Weights of a small audio embedding model.
Model: 1.48M parameters, log mel input, arch quartznet, norm batchnorm, activation leaky_relu, depths [3, 3, 3], widths [192, 240, 288].
Training: adamw at rate 0.0033, batches of 256.
Rows from block 3 of a small audio embedding model, named by matrix and row number. Rows with one number belong to one channel. Each number is 128 + 32 x the weight over its row's rms, rounded and kept within 0 to 255. All counts start at 0.
After each channel's rows are labels from the 100 clips, of 14848, where the channel reaches its highest value: "top examples" is what is common among them. Only what is clearly more common there than usual is listed. The data: read English sentences (LibriTTS-R).
# convs1: first pointwise conv (model.blocks.3.convs.1.weight, 240x192x1), inputs 0-191
# convs3: second pointwise conv (model.blocks.3.convs.3.weight, 240x240x1, transposed), outputs 0-239

convs1.235 [144  96 133  80 119  92 135 151  97 106 124 148  98  98  89 170 114  97 168 113  96  97 153 119 121  95 102  91 120 126  97 131 122 140 155 139 183 114  51 125  86 151 158 110 167  85  94  77  69 160 130 120  62 161  98 161 127 104  92  93 158 123 148 185 103 179 143  90 159 131 108  91  78  81 132 126 122 100 138 155 139 173 146 161 198 128  86 139 156 152 119 153 143 116 165  91 144 113 200 167  83 154 147 103  58 144  96 149 110 155 137 135 115 151  68 136 188 144 105  94 119  98 118 120 124 153 138  76 151 209 131  77  95 105 107 182 161 167 117 139 167  93 146 101 177 139 116 174 137 126  67 129  78 102 130 134 138 124 107 172  92 154  75 164 144 156 155  60 139 121 101  98  78 199 111 147 165 156 113 169 111 175 125 169 133 133 148 145 102  99  93 165]
convs3.235 [135 123 140 132 158  61  27 157 109 156 118 111 125 187 142 138 148  88 104 115 182 109 115 212  83 104 158 108 178  95 114 124 147 144 154 146 202 161 163 121 131 174 111 144 140 180 105 117  84 174 133  98 144  95  78 182 126 178 130 140 118 138 159 165 148 132 158 129 121 211 151 162 115 165 138 163  97 153 128 165 213 123 148 122  93 132 130 146  94 140 122  70 134 143 122 112 150 150 139 111 170 153 151  92 136 135  98 165 141  37 128 154  96 152 118  96 118 128 133 123 124 111 130  81 118 124 120 101 136 173  61 139 129 120 125  76  58 180 124 121 142 147  76 151 100 105 101 139 130 138 129 113 143 159 124 163  98 166  67 146 131  79  93 105 180 182 148 167 173 164 132 103 155  97 145 114 131 181  94 152 125 117 154  91 105 171  92 147  87 174 132 198 106 194 159  90 145 144  49 137 114 158 116  91 136  66 107  89 133 149  91 135 103 160 186 107  85 147 117 152 103 156 140 136 135 107 111 154 105 165 126  77 141 108  92 121  79 144 173 126]
top examples: voice: male

convs1.70 [ 84 137 111 141 135 105 154  88 159 109  92 155 122 109 117 130 146 120 128 141 103 123 149  77  47 186 130 133 123 121 117 164  88 127 141 109 166 100 127 169 117  81 141 125 135 155 106 134 115  91 106 128  99  94 106 127  95 141 159 132 132 152 135 132 129  99  87 162 136 151 130 129 159 118 124  75 184 151 120 179 106 151 155 137  82 119 153 108 143 120 169 169 190 178 133 169 115 175  35 139 164 125  85  69  96 175 172 123 145  84  82 112 183  29 179 104 178 144  86 180  62 109 138 135 113 125 104 142  59 134 108 142  82 186 148  70  90 152 156 113 149  93  64 111 127 127  90 115 147 132 100 116  68 131 170 104 125 112  67 126 121  34 103 165 127 111 142 144 152 131 130 132 188 119 113 124 114 142 155 137  93 131  77 112 128 139  87  69 177 142 107 110]
convs3.70 [ 90 142 116 163  82 128 127 112 131 117 169 142 163  60 181 152  93 128 161 178 118 155 112 120 122  61 141 106 108 152 153 160 107 122  97 147  89 142  88  72 166 121  54 133 108 158  89 108 179 122 128 168 131 190 116 126  79 124 129 139 161  94 140 111 111 136 171 149  75 135 103  95  75  95 147 138 169  85  83 100 138  70  86 111 181 169 140 110 169 163 141 114 125 151 125  98  72 144 168 160 127 144 134 146  52  89  90 146 116 170 117  70 163 142 177 113 100 142 132 171  90  48 121 144 155 153 169  80 147 105 115 127 127 158 129 128 170 141 126  90  70 140 129  49 120 126 166 165 231 169  85 201 153  78  91  92 170 143 177 140 147 145 143  94 131 109 148 125 119  78 163 157  90  94 152 152  86 110 170  96  90 117 144 136 170  74 122  84 139 131 120 134 118  98 138 116 171 115 139 135 156 102 157 126  92 146 105 157 150 130 124 156 103 119 132 107 113 160 176 149  70 137 147 179 101 128 143  77  79 107 153 135 102  72  94 136  90 139 145 105]
top examples: voice: male

convs1.8 [119 133 169 126 145 108 107 106 143  90 183 161 116  95 151 192 128 103  54  92 107  93 130 115 124 138 117  82 164 121  96 117 142 182 105 113 114  91  91 155  89 134 168  77 164 138  99 117  87 137  92 108 127 120  93 162  82 126 137  70 151 137 180 119 134 153 101  98 154 114 111  78 153 113 111 150 145 108  99 108 135  91 142 129 107 138 138 167 108 152 106  99  79 141 157  83 104  85 217 156 104 133 135 156 129 186 171 138 139 153 116 144 100  89 107 127 157 120 155  68  58 108 128 109 101 147 134 163 122 101 191 115 120 117 125 100 117 168  60 133 148  89 116  80 190 177 129 173 116 101 143 106 116  80  95 118  97 115 123 186  85 122 135 156 150 105 161 142  39 112 110  84  68 158 141  89 119 143 125 164 122 146  86 205 107 130 147 133 141  16  93 124]
convs3.8 [ 94 114 159 211  92  94 133 164 164 129 118 106  72 138 168 101 148 121 184 113 179 133 117 111  98 133 124 153 138 166  80 128 112 154 139 146 120 111  98 112  87 127 118 113 124 161  88  74 125  89 126 160 123 151 108  90 146 103 210  95 134 172 130  80  84 147  99 164 182 127 146 176 127  91 129 198 158  99 109 153 127 122  89 155 112 145 179 134 164 137 203 146 212 129 172 107 144 125 148 167 161 180 102 132 136 186 141 168 123 103 207 102 161 169  24 130  79 138 136 119  83 125  77 147 172 136 159 158 120 109 124 110 153  86 138  93 130  81 182 123 132  91 108 125 176 177  80 161 127 196 109 116 114 101 153  94 158  97  89 159 108 152 105 115 149 116 198 155 180 167 113 120 113 132 107 131 129 124 157 137 117 151  78 131  97  97 164 173 139  89 149 157 122 185 161 127  97 112 168  72 146  95  84 132 141 149  99 109 149 103 122  97  97 116  97 120  81 109 130 110 156 174 103 150  93  91 127 129 116 116 170  92 101 159  89 102  99 104 191 107]
top examples: voice: female

convs1.92 [141 136  99  82 118  76 151 133 145 130  60 154 134 118  94 139 110 120 182 139  60 118 158 147 126 122 145 157 102  69 130 127 155  50  95 119  91 192 167 146 128 164 115 132 137  74 140 119 123 144 215 119 128 109 123 150 126 158 107 157 118 201 131 116  96 134 108 104 115 109 116 157  54  79 120 195 129 137 136 118 146 114 104 144  52 130 118  95 171 130  96 226 179  40 134 164 173 123 150 135 154 109 116 135 112 108  72 136 121 148 156 171 103 113  76 142 128 173 145  85 148 122  92 168 158 102  81 126 110 110  92 135 161 126 127 169  64 134 161 176 132 141 101 116 122 121 116  79 129 126 114 105 179 137 143  79 149 162 116  85 117 122  83  84 105 123 128 128 193 105 151 159 139 101 116 164  81 191 118 153  91 123 146  97 123  40 140 135 120 160 135 130]
convs3.92 [152 166 144 116  87 143 134 112 106  89  85 138 141 171 141 138 161 132 185 112 117 204 152 119 140 146  89  94 136 165 120 100 135 146 205 145 152 171 161 100 148 152 150 148 134 129 109  98 163 163 115 175 116  61 112  66 132 133  85 101  53  85 166 132 171 121 132 172  92 181 168 107 146 124  85 122 151  83  93 119 151  99 162 118  85 126  87  91 166 140 123 139  62 106  84  97 104 119  89 172 107 118  96  91 111  80 160 119 170 132  87 100 182  89 164 187 170 107 126 134 174 115 198 155 114  78 164 129 110 112  93 162 177 155 106 148 109 100 134 153 144 175  67 118 106 131 127 104 111 125  96 151  80  70 127 114 173  77 128 134 100  78  99 113 119 135  71 137  65 118 119 102 112 172  96 166 109 133 166  93 151 141 162  87 207 125 171 101 110 148  94 158 150 131  57 125 122 176 136 148 119  84 169 151 168 153 125 202 111 132  94 102 141 134 119  86 174 136 167  94 157 151 134  87 144  64 152 143 141 151 141 140 116  96 106 109 130 173 108 156]
top examples: voice: female

convs1.68 [103 112 142 143  88 149  98 120 139 144 117 139 132 144 148 114  46 145 110 189 131 145  90 139 209  92 135 146 159 110 145 148 112 136  87 145 151 127 123  60 151 127 109 157 108 129 147 105 128 163  80 126 178 114 141 151 163 107 121 133 112 110 117  99 169 229 107 112 118  86 132 134  92 114 115 108 146 147  74 117 154 122 147  95 109 103  83 103 169  92 148 131  69 141 107 133 117 157 105 117 146 104  61 165 115 143 124 104 138 157  39 138 140 180 128 108 130  62 128 130 148 146 128 135 155 144 129 125 137  84 119 110 138  86  69 116 109 110 174 243 113 178 143  97 174 118  96 166 211 125 156 201 110 143  82 100 143 116 131 113 138 173 173 150 128 120 111 132 145 147 121 148  87  79 117 112  96 189 127 114 107 114 143 129 162  98 129 117 195 242 139 120]
convs3.68 [132 137 102  93 151 162  96 116 101 121 113 146 138 123 170 156 179 125 163 133 145 123 109 153 121 151 107 125 131 115 111 158 120 123  62 122 134 127 153 140  99  96 175  56 137 141 119 152  70 119 135 101 119 106 108  92 112  94 111 121 143 135 135 180 140  29 162  95 152 150 110 127 136 148 110 143 107 148 119  94 133 116 136 153 153 138 127 153 105 132 114 131 124 128 123 179  67 205 150 111 115  73 176  95  71  90 119 134  75 135 133 141 102  81 138 186 129 166  89 217 142 121 101 140 174 112 116 110 163 136  72 217 167 100 134 134  90 131 138 155  33 188  98 140 119 148 187 119 149 112 118 173  77 154 116 107 100  75 158 130  80 123 160  95 108 137 122  84 107 114 127 176 135 127 144 207 138 117 125 137  79 103 196 147  71 148 137 143 132 121 137 146 205 119  82 125 136 139  99 149 111 146  96  99 196  80  85 172 174 191 186 100 165 110 116 112 140 107 119 123  89  61 151 141 150 159 144 133 110  70 181 120 101 109 142 146 104 142 197  86]
top examples: voice: male

convs1.161 [131 125 151 108 147  87 174 144 125  92 133 140 165  92 129 153 144  90 255 171 142 109 102 140 125 146 121 158 144 164  95 106 120 127 140 125 122 163 142 149  86 118 169 139 163 112  88 134  65 128 159  67 137 105  89 178 161 185 100  91 145 134 170 146 193 105 129 100 156 104  93  88  98 130 141 155 192 132 129 159 156 124 161 140 153 127 168 148 170 152 139 124 122 151 168 142 150 123 146 176 106 100 126  87 123 143 130 150 125 146 118 156 150 161 142 138 164  81 141 152 104  94 110 112  86 137  97 171  74 197 175 151  74 125 104 146  80 185 114 159 159 111  93  81 136 173 105 174 147 118 110  60 131  76 102  85 110  94 160 184  80 158  85 166  91 180 165 148  86 146 122 107 128 129 141 138 173  52 120 176 155 131 134 176  80 166 124 126 101 114  93 144]
convs3.161 [190 128 123 110 136  89  88 115  76 112  87 134 178 186  92 150 113  95 118 133 146 128 103 194 113 100 147  89 152 106 108 125  92 183 153 189 218 146 133  67 119 148 141 150 142  97 134 152 120 122  93 123 107  93 104 112 118 138  80 171 127  80 161 125 160 132 117 126 123 214 163 130  97 121  87 128 114 124  97 117 147  91 122 117  94 170 107  78 117 151 130 132 166 158 139  92  75 161 153 121  93 139  94 137 100 127  94 122 201 139 111 147 108 113 188 136 189  91 101 127 164 149 156 152 114 162 126 104 123 147 117 171 184 121 100 139 119  87 115 107 176 166  34 112 139 121 121 148 129 108 107 113  99 138 104 122 121 126  89 103 137  69 138 107  82 154  50 165 126 184 150 148 166 155 117  97 156 170 118  58 157  96 188  77 133 146 130 111  93 173  62 203 147 158 107  98 131 171  44 144  91 155 122 117  87  87 157 167 144 160  94 131 123 149 214 112 120 127 120  87 137 157 181 142 158  72 122 150 106 130 130 147 124 145 115  99 111 166 102 139]
top examples: voice: female

convs1.116 [124 119  94 147 183 105 122 117 148 139 160 110 159 133 134 122 124 155  20 117 136 146 149 177 123  77 148 151 136  94 155  95 136 125 137 142 105 118 139 167 149 146 106 131 117 109 150 138 148 109 129 123 125 135 142 188 136 133 151 148 110 100 106 192 162 151 156 128 111 139 148 143 137 106  78 162 104 123  47 130 208 136 163  88  80 152 112 157  68 138 135  96 124 134 115 147 148  99 174 104  80  92 112 117 121 153  98 111 122 116 126 163 188  98 145 116 145 105 112 168 152 152 150  84 115 139  85 135 145 206 125 134 125  93 111 110 130 100 122 170 102 115 139 107 140 125  93  97 103 153 131 162 147 159  91  15 178 138 180 115 150  87 130 110 196  49 112 144 164 135 166 141 113 192 215 153 147  87 154 106 158  56 111 114 140 225 183 115 105 111 157 127]
convs3.116 [150 159 113 134 110  98 152 141 156 104  87 102 129 147 133 142 149 126 155 141 153 154 153 137 145 134 148 171 161 135 125 170 174 135 143 156 148 109  92 125  76 181 185 136 165 152 154 131 173 182 107 148 118 167 105 123  74 115 172 177 138 137 171 105 102 170  90 155 136 171 151 168 189 132 159 176 160 111  87 212  87 106 162 151 116 126 152  91 159 164 196  82 184 139 130  74 116 138 133 152 111 186 181 120 109 181 156 138 180 128 171 102 151 117 129 105  90 188 162 177 116  75  91 126  81 129 157 152  97 106 120 111 152 102 129  72 107 106 152 104 164 126 103 187 142 164 132 185 141 140 163  49 136 111 119 143 154 129 112  75 134 132 107 135 127 112 114 139 125 175 104 116  98 155 100 110 140 149 138 159  98 120  92 144 144 108 160 158 133  76 119 142 155 142 165 160 151  90  96  64 132  94  67 160  84 155 160 152 150 127 133 138  93 151 173 162  87  61 120 130 162 205 137 150 127 161  80 165 153  53 136  84  78 152  64  95 102 121 178  87]
top examples: voice: female

convs1.233 [ 90 112 120 142 100  93  79 158 120 157 132 148 133 133 191 121 187 129 116 140  98 141 114 105 154 126 147 177 108 129 157 164 136  57 166 107  42 138 123 109 138 162 125 130 106 160 142 163 116 173 145 117 146 123 154 210 132  75 121 104 102 156  90 149 110 108 174  89 118 109 135 134 137 108 140 119  97 158 175 128 103 179 140  46 138 128  89 133 116  95  97 105  82 107 115  81 179 119 226 119 148 120 160 128 160 114   0  72 166 152 123 103 149  73 138  90  69  90 160  96 131 155 111 127 162 101 119 124 154 121 117 108 156  78 148 130 158 112 184 128 105 141 167 107  98  80 120 144 131 114 144 100 155 122  84 137 134 111 145 131 138 121 145 160 173 142 116 105 149 172  69 174 177  69 176 126 151 118  83 106 183  95 125 164 106 132  94 126 149  85 135 165]
convs3.233 [120 103 113 153 104 145 121 104 121 154 124 103 168  99 105 155  86  75 166 110 103 181 134 122 156 165  34 106  94 177 103 153 154 144 165 114 119 118  78 116 140 150 160 142  58  90 146  83 133 141  91 158 192  96 155 133  73 131 188 131  80 168 143 108 108 104 170 175  96  98 138 103  62 146 152 109 153  85 123 145 127 192 129 134 222 124 133 120 158 108 142 161 123 152  60 106  70 108 118 162  94 139 146 147 140 173 173 138 163 174 136  90 164 129 150 108 123 119 100 138 171 167 161 111 147 127 159 123 152  77 109 137  78  91  89 183 160 159 145  89  98  96 159  90 115  85 115 110 208 168 138  69 125  99 104 201 151 102 109 120 163 153 126 145  87  71 156  79 118 107 175 109  85 158  97 141 104 107 163 141 115  83  87  97 134 100 180 145 147  73  87 135 108 151  92  99 141 136 152 161 142  77 150 177 105 123 132 120 159 109 109 105 134 106 173 148 129  98  99 145 122 125 173 112  93 167  71  65 133 117 132 118  94 112 140 148 109 115 109 184]
top examples: voice: male

convs1.208 [ 99 143 108 160 155 211 184 136  73 102 163 163 151 117 165 158 168 151 105 117  91 142  93 113 164 130  89 143 127  95 124 124 110 148 168 130 107 113 162 155 153 128 131 108  92 194 141 134 164 126 167 123 126 131 132 122 147 135 107  91 106 106  99 143 154  88 191  95 119 181 113  96 203  98 163 148  98 102 145 211 156 139  77 169 152 121 149 112  71 177  63 166 159 165 113 107  91 169  97 109 112 163 148  94 106 156 112  99 159 175 174  99 173  99 145  76 158 140  88 141  77 149 159 139 123 181 120 112 103 180 127 112 142 156 142 139 147 124 135  23 116 140 134  92 111 147 122 132 155 110 161 129 105  85 166 116 107  75 151 136 144  94 141 168 153 161 100 112 122 163 114 100 131 165  94  76 138 204 125 114 121 107 132 172 164  43  71 121 142 120  95 103]
convs3.208 [136 108 163 135  89 143 145 210 140 159  81 107 112 168  89 115  98  92  61  80 164  75 158 111 201 187 165 117 128 169 153 104 178 134 144 149 138  91 194 174 120 160 158 128 148 113 180 109 108 102 105 164 100 187 153 130 127 145 156 152  91 156 136 128 102 192 106 156 136 151 168 165 126  89 152 128 160  91 173 150 143 127 170 120  81  70 170 196 163  89 165 152 173 169 147 108 200  82  97 154 156 104 173 125 182 155 154 171 130 147 132  89 163 176  95 127 156  95 181 116  76 145  77 120 129 115 159 113  93 135 130 105 121 132 175 139 105 181  79 114 184 118 117 119 140 143 120  93  94 157 145  90 173  91 129 157 169 174 112 102 184 162 110 163 173 141 134 124 146 154  94 120 149 148  86  81 191 131 157 164 159 147  95 132  72 114 146 201  97  87 119  87 120 107 142 176 135 116 117 124  97  83 108 130 118 122 168 102  99 110 122 141  99 159 153 208 117 109 139 163 148 127 114 153 121 139 145 112 185 146 110 101 130 150 146 152 133 149 118 150]
top examples: voice: male

convs1.211 [108 121 103 169 114 137 102 137  65 166 142  97 140 145 146 127  69 150 148 156 170 155 133  85  78 192 125 132 123  92 157 126 146  83 100 129  80 147 168 140 159 125 104 143 100 155 164 119 143 112 170  46  94 157 170  95 112  80  70 140  98 139  69 106 131 141 171 153 100 118 126 143 122 137 123 172 104 159 104 165 124 160 117 145 123 178 114  73 114 157 145 157 130 170  95 136 152  87 138  93 102 134 137 206 160 103  61  86 172 108 105 164 157 193 112 204  94  97 117 113 176 159 158 123 143  69  87  71 144 188 118 147 125 101 130 130 155 106 129  86 102 155 119 145 189  88 102 109 108 136 142 158 134 153 142 144 146  98 110 103 158 210  78 193 183 144  98 116 108 175 134 143 121 152 147 113  94 146 122  87 159 113 132 125  97 100 120 106  49  96 146  98]
convs3.211 [146 130 129 128  76 147 153 120 127 129 174 127 183  53 134 164  68 145 130 204  97 167 109  83 104 118 105 124 131 178  76 125 165 112 123  94 100 149 127 118 118 107 162 130 125 146 100  96 178 149 124 181 142 130 167  77 112 128 134 161 102 154 110 143 126 120  73 169 159  73 150 110 130 115 163  85 179  81 108  92 128 142 130 116 151 151 147  88 177 142 146 129 141  86 120 104  79 133 123 181 131 137 115 182 110 121 145 100 154 161 140  78 178 135 121  84 102 151 123  58 138 109 151 128 110 135 177 105 107  79 116  97 115  46 123 152 152 139 133 135 102 140 157  92 116 170 137 135 139 146 168 115 157  78 133 118 181 147 133 131 158 131 101  69 109  64 147 126 112 161 104  96  71 149 139  58  61  85 185  78 123  66 133 150 229 100 175 107 181 188 179 151  68 117 114  95 153  99 157 118 164  90 132 209 102 128 132 144  91  73 138 194 106 126 136 110 150  85 157 107 155 120 127 118 101 107 141 115  84 163 112 153 166 122  88 119 111 116 100 152]
top examples: voice: male

convs1.67 [104 125  98 151 155 145 117 134  60 171  94 150 136 140 135 129  91 153 136 138 170 169 157  77 133 106 103 149 114 167 156 133 142 103  80 140 141 154 130 100 149 142  84 137  95 119 132 123 106 188 152  49 225 157 140  43 131  66 128  95 110  95 119  83 164  73 166  79 103 176 104 129 145 149 178 160 118 151 128 136  99 128  81 124  77 127 105 102 168 147 152 115 151 149 111 105 100 136 184  98 142 158 136 188  96 169 185  73 134 160 125  99 134 145  90 136 136  89 133  66 137 143 193 176 167  89 158 195 119 176 137  79  90 109 135 120  90  91 199  80 114 194 131 104 136 109 124 118 122 146 100 103 108 160 123 128 126 108 136 103 145  95 122 161 124 171 101 126 112 139 112 130 136 103 164  89 188 182 110  92 151 132  90 124 126 119  99 197  77 139 154 128]
convs3.67 [136 132 113 106 134 132 126 128 176  50 218 148 106  84 168  76 152  84  87 154 143 171 114 123 178 133 121 181 110 118 163  86 163 111  80 115  96 139 105 120 152 119 187 127 153 144 146 159 117 113 106 126 165 126 103 155 185  99 174 115 133 141 117  92 138 144  57 147 116 115  81  74 183  66 145 124 115 136  97 140 126 161 122 112 142  57  83 133 117 131 116 116 101 156 119 114 110 100 173 115 201 121 110 158 191  62 178  95 137 154 176 139 124 108  97  89  79 149  80 102 161 109 122 132 133 154 109  75 131 132 151 148 140 112  89 107 173  34 129 148 162 108 154 149 175 103 119 119 114 105 131 101  86 142 108  88 123  95 126 162 134 149 202 147 129 126 142 142 127 157 151  99 131 140 149 117 110 119 115 104 182 100 133 164 164 140 129  81 118 113  83 110 120 130  61 150  97 146 131 157 164 130 142 118 185 139 157  98  77 126 105 151 135 190 137  79 117 121  73  78 114 112 105  91  56  70 199 110 158 151 109 188 157 169 123  39 146 111 119 129]
top examples: voice: male

convs1.50 [ 95 112 101 155 118 107 165 127 197 122  99 150  97 139  98 166 151 121 108 238 134 129  95  84 165 112 154  91  74 127 126 133 138 134 151 103  39 136 153 122 121 166 119 116 146 105 125 171 109 176 125 197 172 108 118 111 141 136 122 118 136 185 136 123 168  65 103 108 125  51 136 131 139 111 171 106  88  98 191 167 120 139 129 170 144 124 119 170 157  89 107  97 127 146 144 124 104 155 195 128 113 198 145 100  84 139  25 115 145 122 129 137 151 131 111  97 113  61 119 136 106 127 177 132 124 127 133 163 127 130 108 106 118 109 146  98 138 134 117 125 133 135 122 120  76 126 120 122 116 103 255  90 140 146 107  95 136 137 117 127 110 111 108  69 123 120 126  57 211 124 137  97 150  62 157 176 109  79 102 114 121 160 113 139 148 171 140 142 130 146 129 109]
convs3.50 [ 98 136 127 146 107 142 168 140 127 191 102 109 107  72 136 140 102  72 137 119 149 153 104 150  80 138  89 124 116 154 125 150 130 139 187 155 127 138 129 169 130 148 102 132 111  86  99  69 158 202  71 151 187 154  97 122 140 170  83  86  88 156 175 143 120 112 122 137 106  73 112  92 128  99 120 152 136 120 171 109 151  62 114 178 149 178 126 149 153 151 153 169 131 171 135 168  75 108  97 144 132 188 120  93 154 140 114 146 140 124 129 110 147 158 137  96  74 104 179 136 135 225 130 126 150  87 153 144 161 104 129 125  95 173 106 123 112 143 164 120 124  54 178 174  14  83 112  81 113 151 112 165 125 109  75 190 150  76 117 117 176 113 128  54 164 105 106 119 159 170 139 119  87 131  50 158 201 127 139 117 132  94 104 101 128 118 138 163 128 118 106 125 160 143 124 142 124 129 178 139 147 134 137 109 153  78 104  68 151 151  94 107 101 108 158 132  98 110  78 126 166 132 107  97  96 133  36 129  95  96 149 131  76 110 137 107  85 141 112 174]
top examples: voice: male