From a checkpoint of a small audio embedding model: batches of 256.
Rows from block 6 of a small audio embedding model, named by matrix and row number. Rows with one number belong to one channel. Each number is 128 + 32 x the weight over its row's rms, rounded and kept within 0 to 255. All counts start at 0. After the name is the row's rms in percent of the matrix's.
After each channel's rows are labels from the 100 clips, of 14848, where the channel reaches its highest value: "strongest on" is what is common among them. Only what is clearly more common there than usual is listed. The data: read English sentences (LibriTTS-R). In brackets: how many of the 100.
# convs1: first pointwise conv (model.blocks.6.convs.1.weight, 288x240x1), inputs 120-239
# convs3: second pointwise conv (model.blocks.6.convs.3.weight, 288x288x1, transposed), outputs 96-191

convs1.94 097 [ 62 134 117 117 171 159 138 131  95  52  84 132 152  69 100 112  77 176 121 110 146 114 101 154 122 138 173 175 144  88  94 173 222 143 113 155 100  86 116 114 141 134 160 150 143 139 107 150 138 140 134 116 185 128 233 115 141 149 119  89  99  86 157 202 131 149 109  59 144 138 126  92 168 132 127 106 142  92 105  90 124  71 133 103 128 163 136  86 164 118  94 127  84 127 106 105 143 104  75 170  91  72  84 124  77 125 136  83 145 141 138 118 106 159 146 109 134 146 107 125]
convs3.94 092 [ 87 100  96  96  78  86 118 137 176  78 202 161 107 130 190 153  91  76 165 162 163  93 168  92 113 117  91  72 170  61 103 137 132 165 101 100 121 158 147 101 154 113 136 144 115 145 204 139 135 124 132 146  49 133 161  98  91 103 173 122  85 134 167 167 140 132 117 155 141 139  52 178 155  53  59 149 144 178 134 124 102 105 133 152 137  75 168 123 105  86 120 124 114 155 149 138]
strongest on: voice: male (100)

convs1.148 105 [167  98  70 107 120  85 135 143 173 166  71 144 130 137 127 136 133 116  83 146 123 108 124 153 110 158  99 141  80 109 117 119 122 112 148 132 134 161 125 128 108 113 134  90  81  96 173  84 148 188 119 185 131  61  86 127 152  98 158 162 157 108 124 110  98 116  73 127  57 108 100 136  66 105 172 120 103 163 115 182 160 111 116 134  84  45 139 196 180 118 150 157 198 125 158 125 140 146 126 134 159 130 126 130 252 142 124 147 102 126 125  91 155  94 130 119  39 132  92  63]
convs3.148 085 [134  87 135 110 126 145 124 162 136 141 135 128 165 121 113 175  81 125 145 149 128 147 123  85 151 135  93 149 114 163 136 124 103 176  61 141 140 128 142 158 118  74  69 108  78 156  97 167 131 135 120 106 100 120 162 139 140  58 207 167 174 111 138 129 104 124 152 125  82 111  92 151 149 183 127 143  88  78 186 110  60 136 131 133 153  77 150 162 109  89 139 126 102 130 136  80]
strongest on: voice: female (82)

convs1.17 096 [149 152  64 150  73 149 137 145 106 148  49 165 132 134 149  93  58 155 132 135 148 121 141 135 112  93 112 119  46 100 115 110 101 152 138 136 127  99 129 105 148 185 136  63 146 107 143 171 148 162 176 143 102 155 146  82 105 123 153 104 135 135 134 125 143 128 120 194  97 102 117 124 149 172 177 147 178 142  75  88 133 164  63 151  69 149 165 158 123 130 119 109 139  96 147 179 170 139  98 109 108 139  49 106  93 136 135  75  64 149 144 171 105 132 104  89 126 121 121 102]
convs3.17 106 [161 130 167 160 139 170 157  91 114  55 146  99 120 131  71 111 168 146 108 114 135 166  78 138  98 134 163 167  93 148 157 186 152 131 175 108 160  77  99 162 108 180 109 186  71  89 110 148 125  96 153  82 124 117 114 112 145 194  77 158 119 134 106 118 110 156 139  93 114 146 145 111 136 120 157 138 118 121 101 151 176 174 129  90 116 128 111 116 190 180 120 168 126  91  89 178]
strongest on: voice: male (100)

convs1.147 102 [119 132 164 102 125 125 124 117 108 125  77 184 172  76 120 156 145 140 127 175  81 189 156 130 152 159 138 135 123 107 137 218 103  66 155 170 125 147 104 114 118 135 150 105 159 155 213 138 110 113  88 133 152  91 110 120 161 175 118 160 118  58 130 121 184 121  89 147 130 132  46  92 151 183 151 201 128  59 145 172 105 127 180 158 128 149 108 153 149 127 130 144 121 125 160 130 148 135 139 100  82 122  55 122  93 127 177 147 134 120 140 124  80  91 131 177 141 124  81 119]
convs3.147 123 [136  88 111 125  65 107 183 125 141 163 134  89 156 152 132 167  94  90 180 105 140 148 123  63 123 100  66 148 118 136 119 141  91 137  73 116 156 103 127 104 156  58 134 116  86 139 127 136 132  92 135 107 130 107  75 137 140  74 167 112 202 139 166 109 132 170 150 157 127 122 111 175 166 178 159 117 102 105 187 140  77  88  88 162  66  82 138 136 103  93  98 138 123 149 115  87]
strongest on: voice: female (87)

convs1.28 101 [102 145 140 151 102 148 108  78 113  98 185  93 106 143 122  35 123 119 100  77 191 129  81  95 209  93 107 184  79  64 142  99 164 115  98  81  96 119 142  89 105 144 120 130  85  80  91 143 116 210  80 197 176 140 136 168 164 159 148  85 151 108 120 163 110 189 166 152 133 120 179 182 124  72 107 111  52 164 114 134 136  98 163  84 133 111 103 154 102 110 131  96 105 148 122 119 128 150 100 136 134 131 141 115 155  67 148 149 148 111 159 117 141 126 136  62 117  94 147 136]
convs3.28 103 [146 151 132 158 113  78 138 149 111 175 157 135 124  85 193 152 122 119 133 168 164 161 186  79 147 113 113 123 196 118  94 155  68 149 115 140 116  95 166 123 104  88 128  78 136  99 130  94  84 108  81 173 122 115 112 146  73 105 179 116 101 101 142 137 110 110 166 130 153 159 110 148  95 204  99 126  94 142 133 121 131 135 144 113 136  85 102  87 138 150  88  63 169 112  75  70]
strongest on: voice: female (87)

convs1.90 107 [107 106 134  61 101  92  94 156 140 135 139 156 133 145 207 117  94 104 148  89 112 106 133 104 151 122 179  87 157  91 129 117  88 107 168  72 124 182 166 161 107 107 115 169  99 136  81 176 106 112 140 135 133 145  86 116 119 128 102 131 171 117 112 143 159 150 111 129 152  70  65 113 136  66 144 103 121  97 162  55 174  94  94 138  89  82 176 125 180 107 111  97 135 115 106 160 161 164 103 111 169  75 100 183 139 174 131  87 174 153 147 116 101 101 153 116 162 146 107 125]
convs3.90 096 [118 114  60 140 153 137  96 126 108 196 120 171 103 145 117 132 110 156 107 143 153 112 128 126 162 119  85  91 132 118 144 133 111 147 121  53 115 137 101 146 122 129 175 130 131 124 157 185 128 113 123 155 123 110 160 127  98 109 171 160 174  87 105 102 107 107 124 204 139 149  96 112 134  85 112 192 139 231 139 132 102  69  93 190 146 157 134 100 111  85  84 132 138 191 134  73]
strongest on: voice: male (100)

convs1.121 097 [112  79 110 126 137 153 101 102 102 126 171 184 115 159 137 149  96  45 132 153 135 190  86 112 222  88 103 176 110 131 142 111 113 162  82  74 111 113 124 149 117  98 118 108  84 122  88 176  78 117 103  97 158 164 100  81 154 141 142 135 139 180  87 127 166  80 181 130 194 128 149 143 124  96 155 129 136  63 169 119  94 125 109  74 126 129 115  86  95 116 161 125 131 110  99 121 149  79 123 133  71 157 163 173 106 162 140  91 136 101 159 135  56 122 183 170 110 158 107 121]
convs3.121 092 [159 114 166 154 128  89 123  98 172  47 118 161 105 143 171 162 106 119 137 165 127 136 158 128 151  97 141  81 176 172 164 101 162 109 104 123 109 149  82 184 128 115  76 154 175  99 159 113 171 155 112 152 159 132 181 111  95 134 118 162 106 108 133  68 103 117 141  94  63  92 145 128  92 133  62 152 116 174 153 111 122 175 108  86 153 111 100 153 134 146 167 112  74  91 131 133]
strongest on: voice: male (94)

convs1.171 098 [106 128 163  90 191  95 141 150  90 154 105 154 103 152 168 120  56 134 135 100 141 132 116 104 105 115 166  91  95 118 136 184 114 143 123 108  97 130  80 119  97 176 139 113  98 125  94 145 156 163 143 145 100  96  77 108  78 129  78  90 186 191 108 112 112 131 104  83 134  94  93  99 128 103 143  61 206 125 132  45 141 151  60 140  93 148 172 143 115 124 100 155 130  91 107 128 199 126 111 133 155  97 109 142 134 151 131  53 111 164 104  90 148  95 121 110 129 128 160 141]
convs3.171 081 [ 74 137 103 137 147 136 138 104 100 136 167 148 105  87 146 136 156 150  98 117 105 142 140 150  98 135 157 135 180 151 115  96 145 140 215 138 166  69 113 104 140 196 139 171 146 133 122 134  98 170 146 148 105 128 150 148 123 161  60 113 111 164  98 130 131 148  96 161 107 152 117 111 175 103 114 132 164 199  91 164 134  96 135 151 133 164 134 105 170 149 111 122 172 149 107 203]
strongest on: voice: male (100)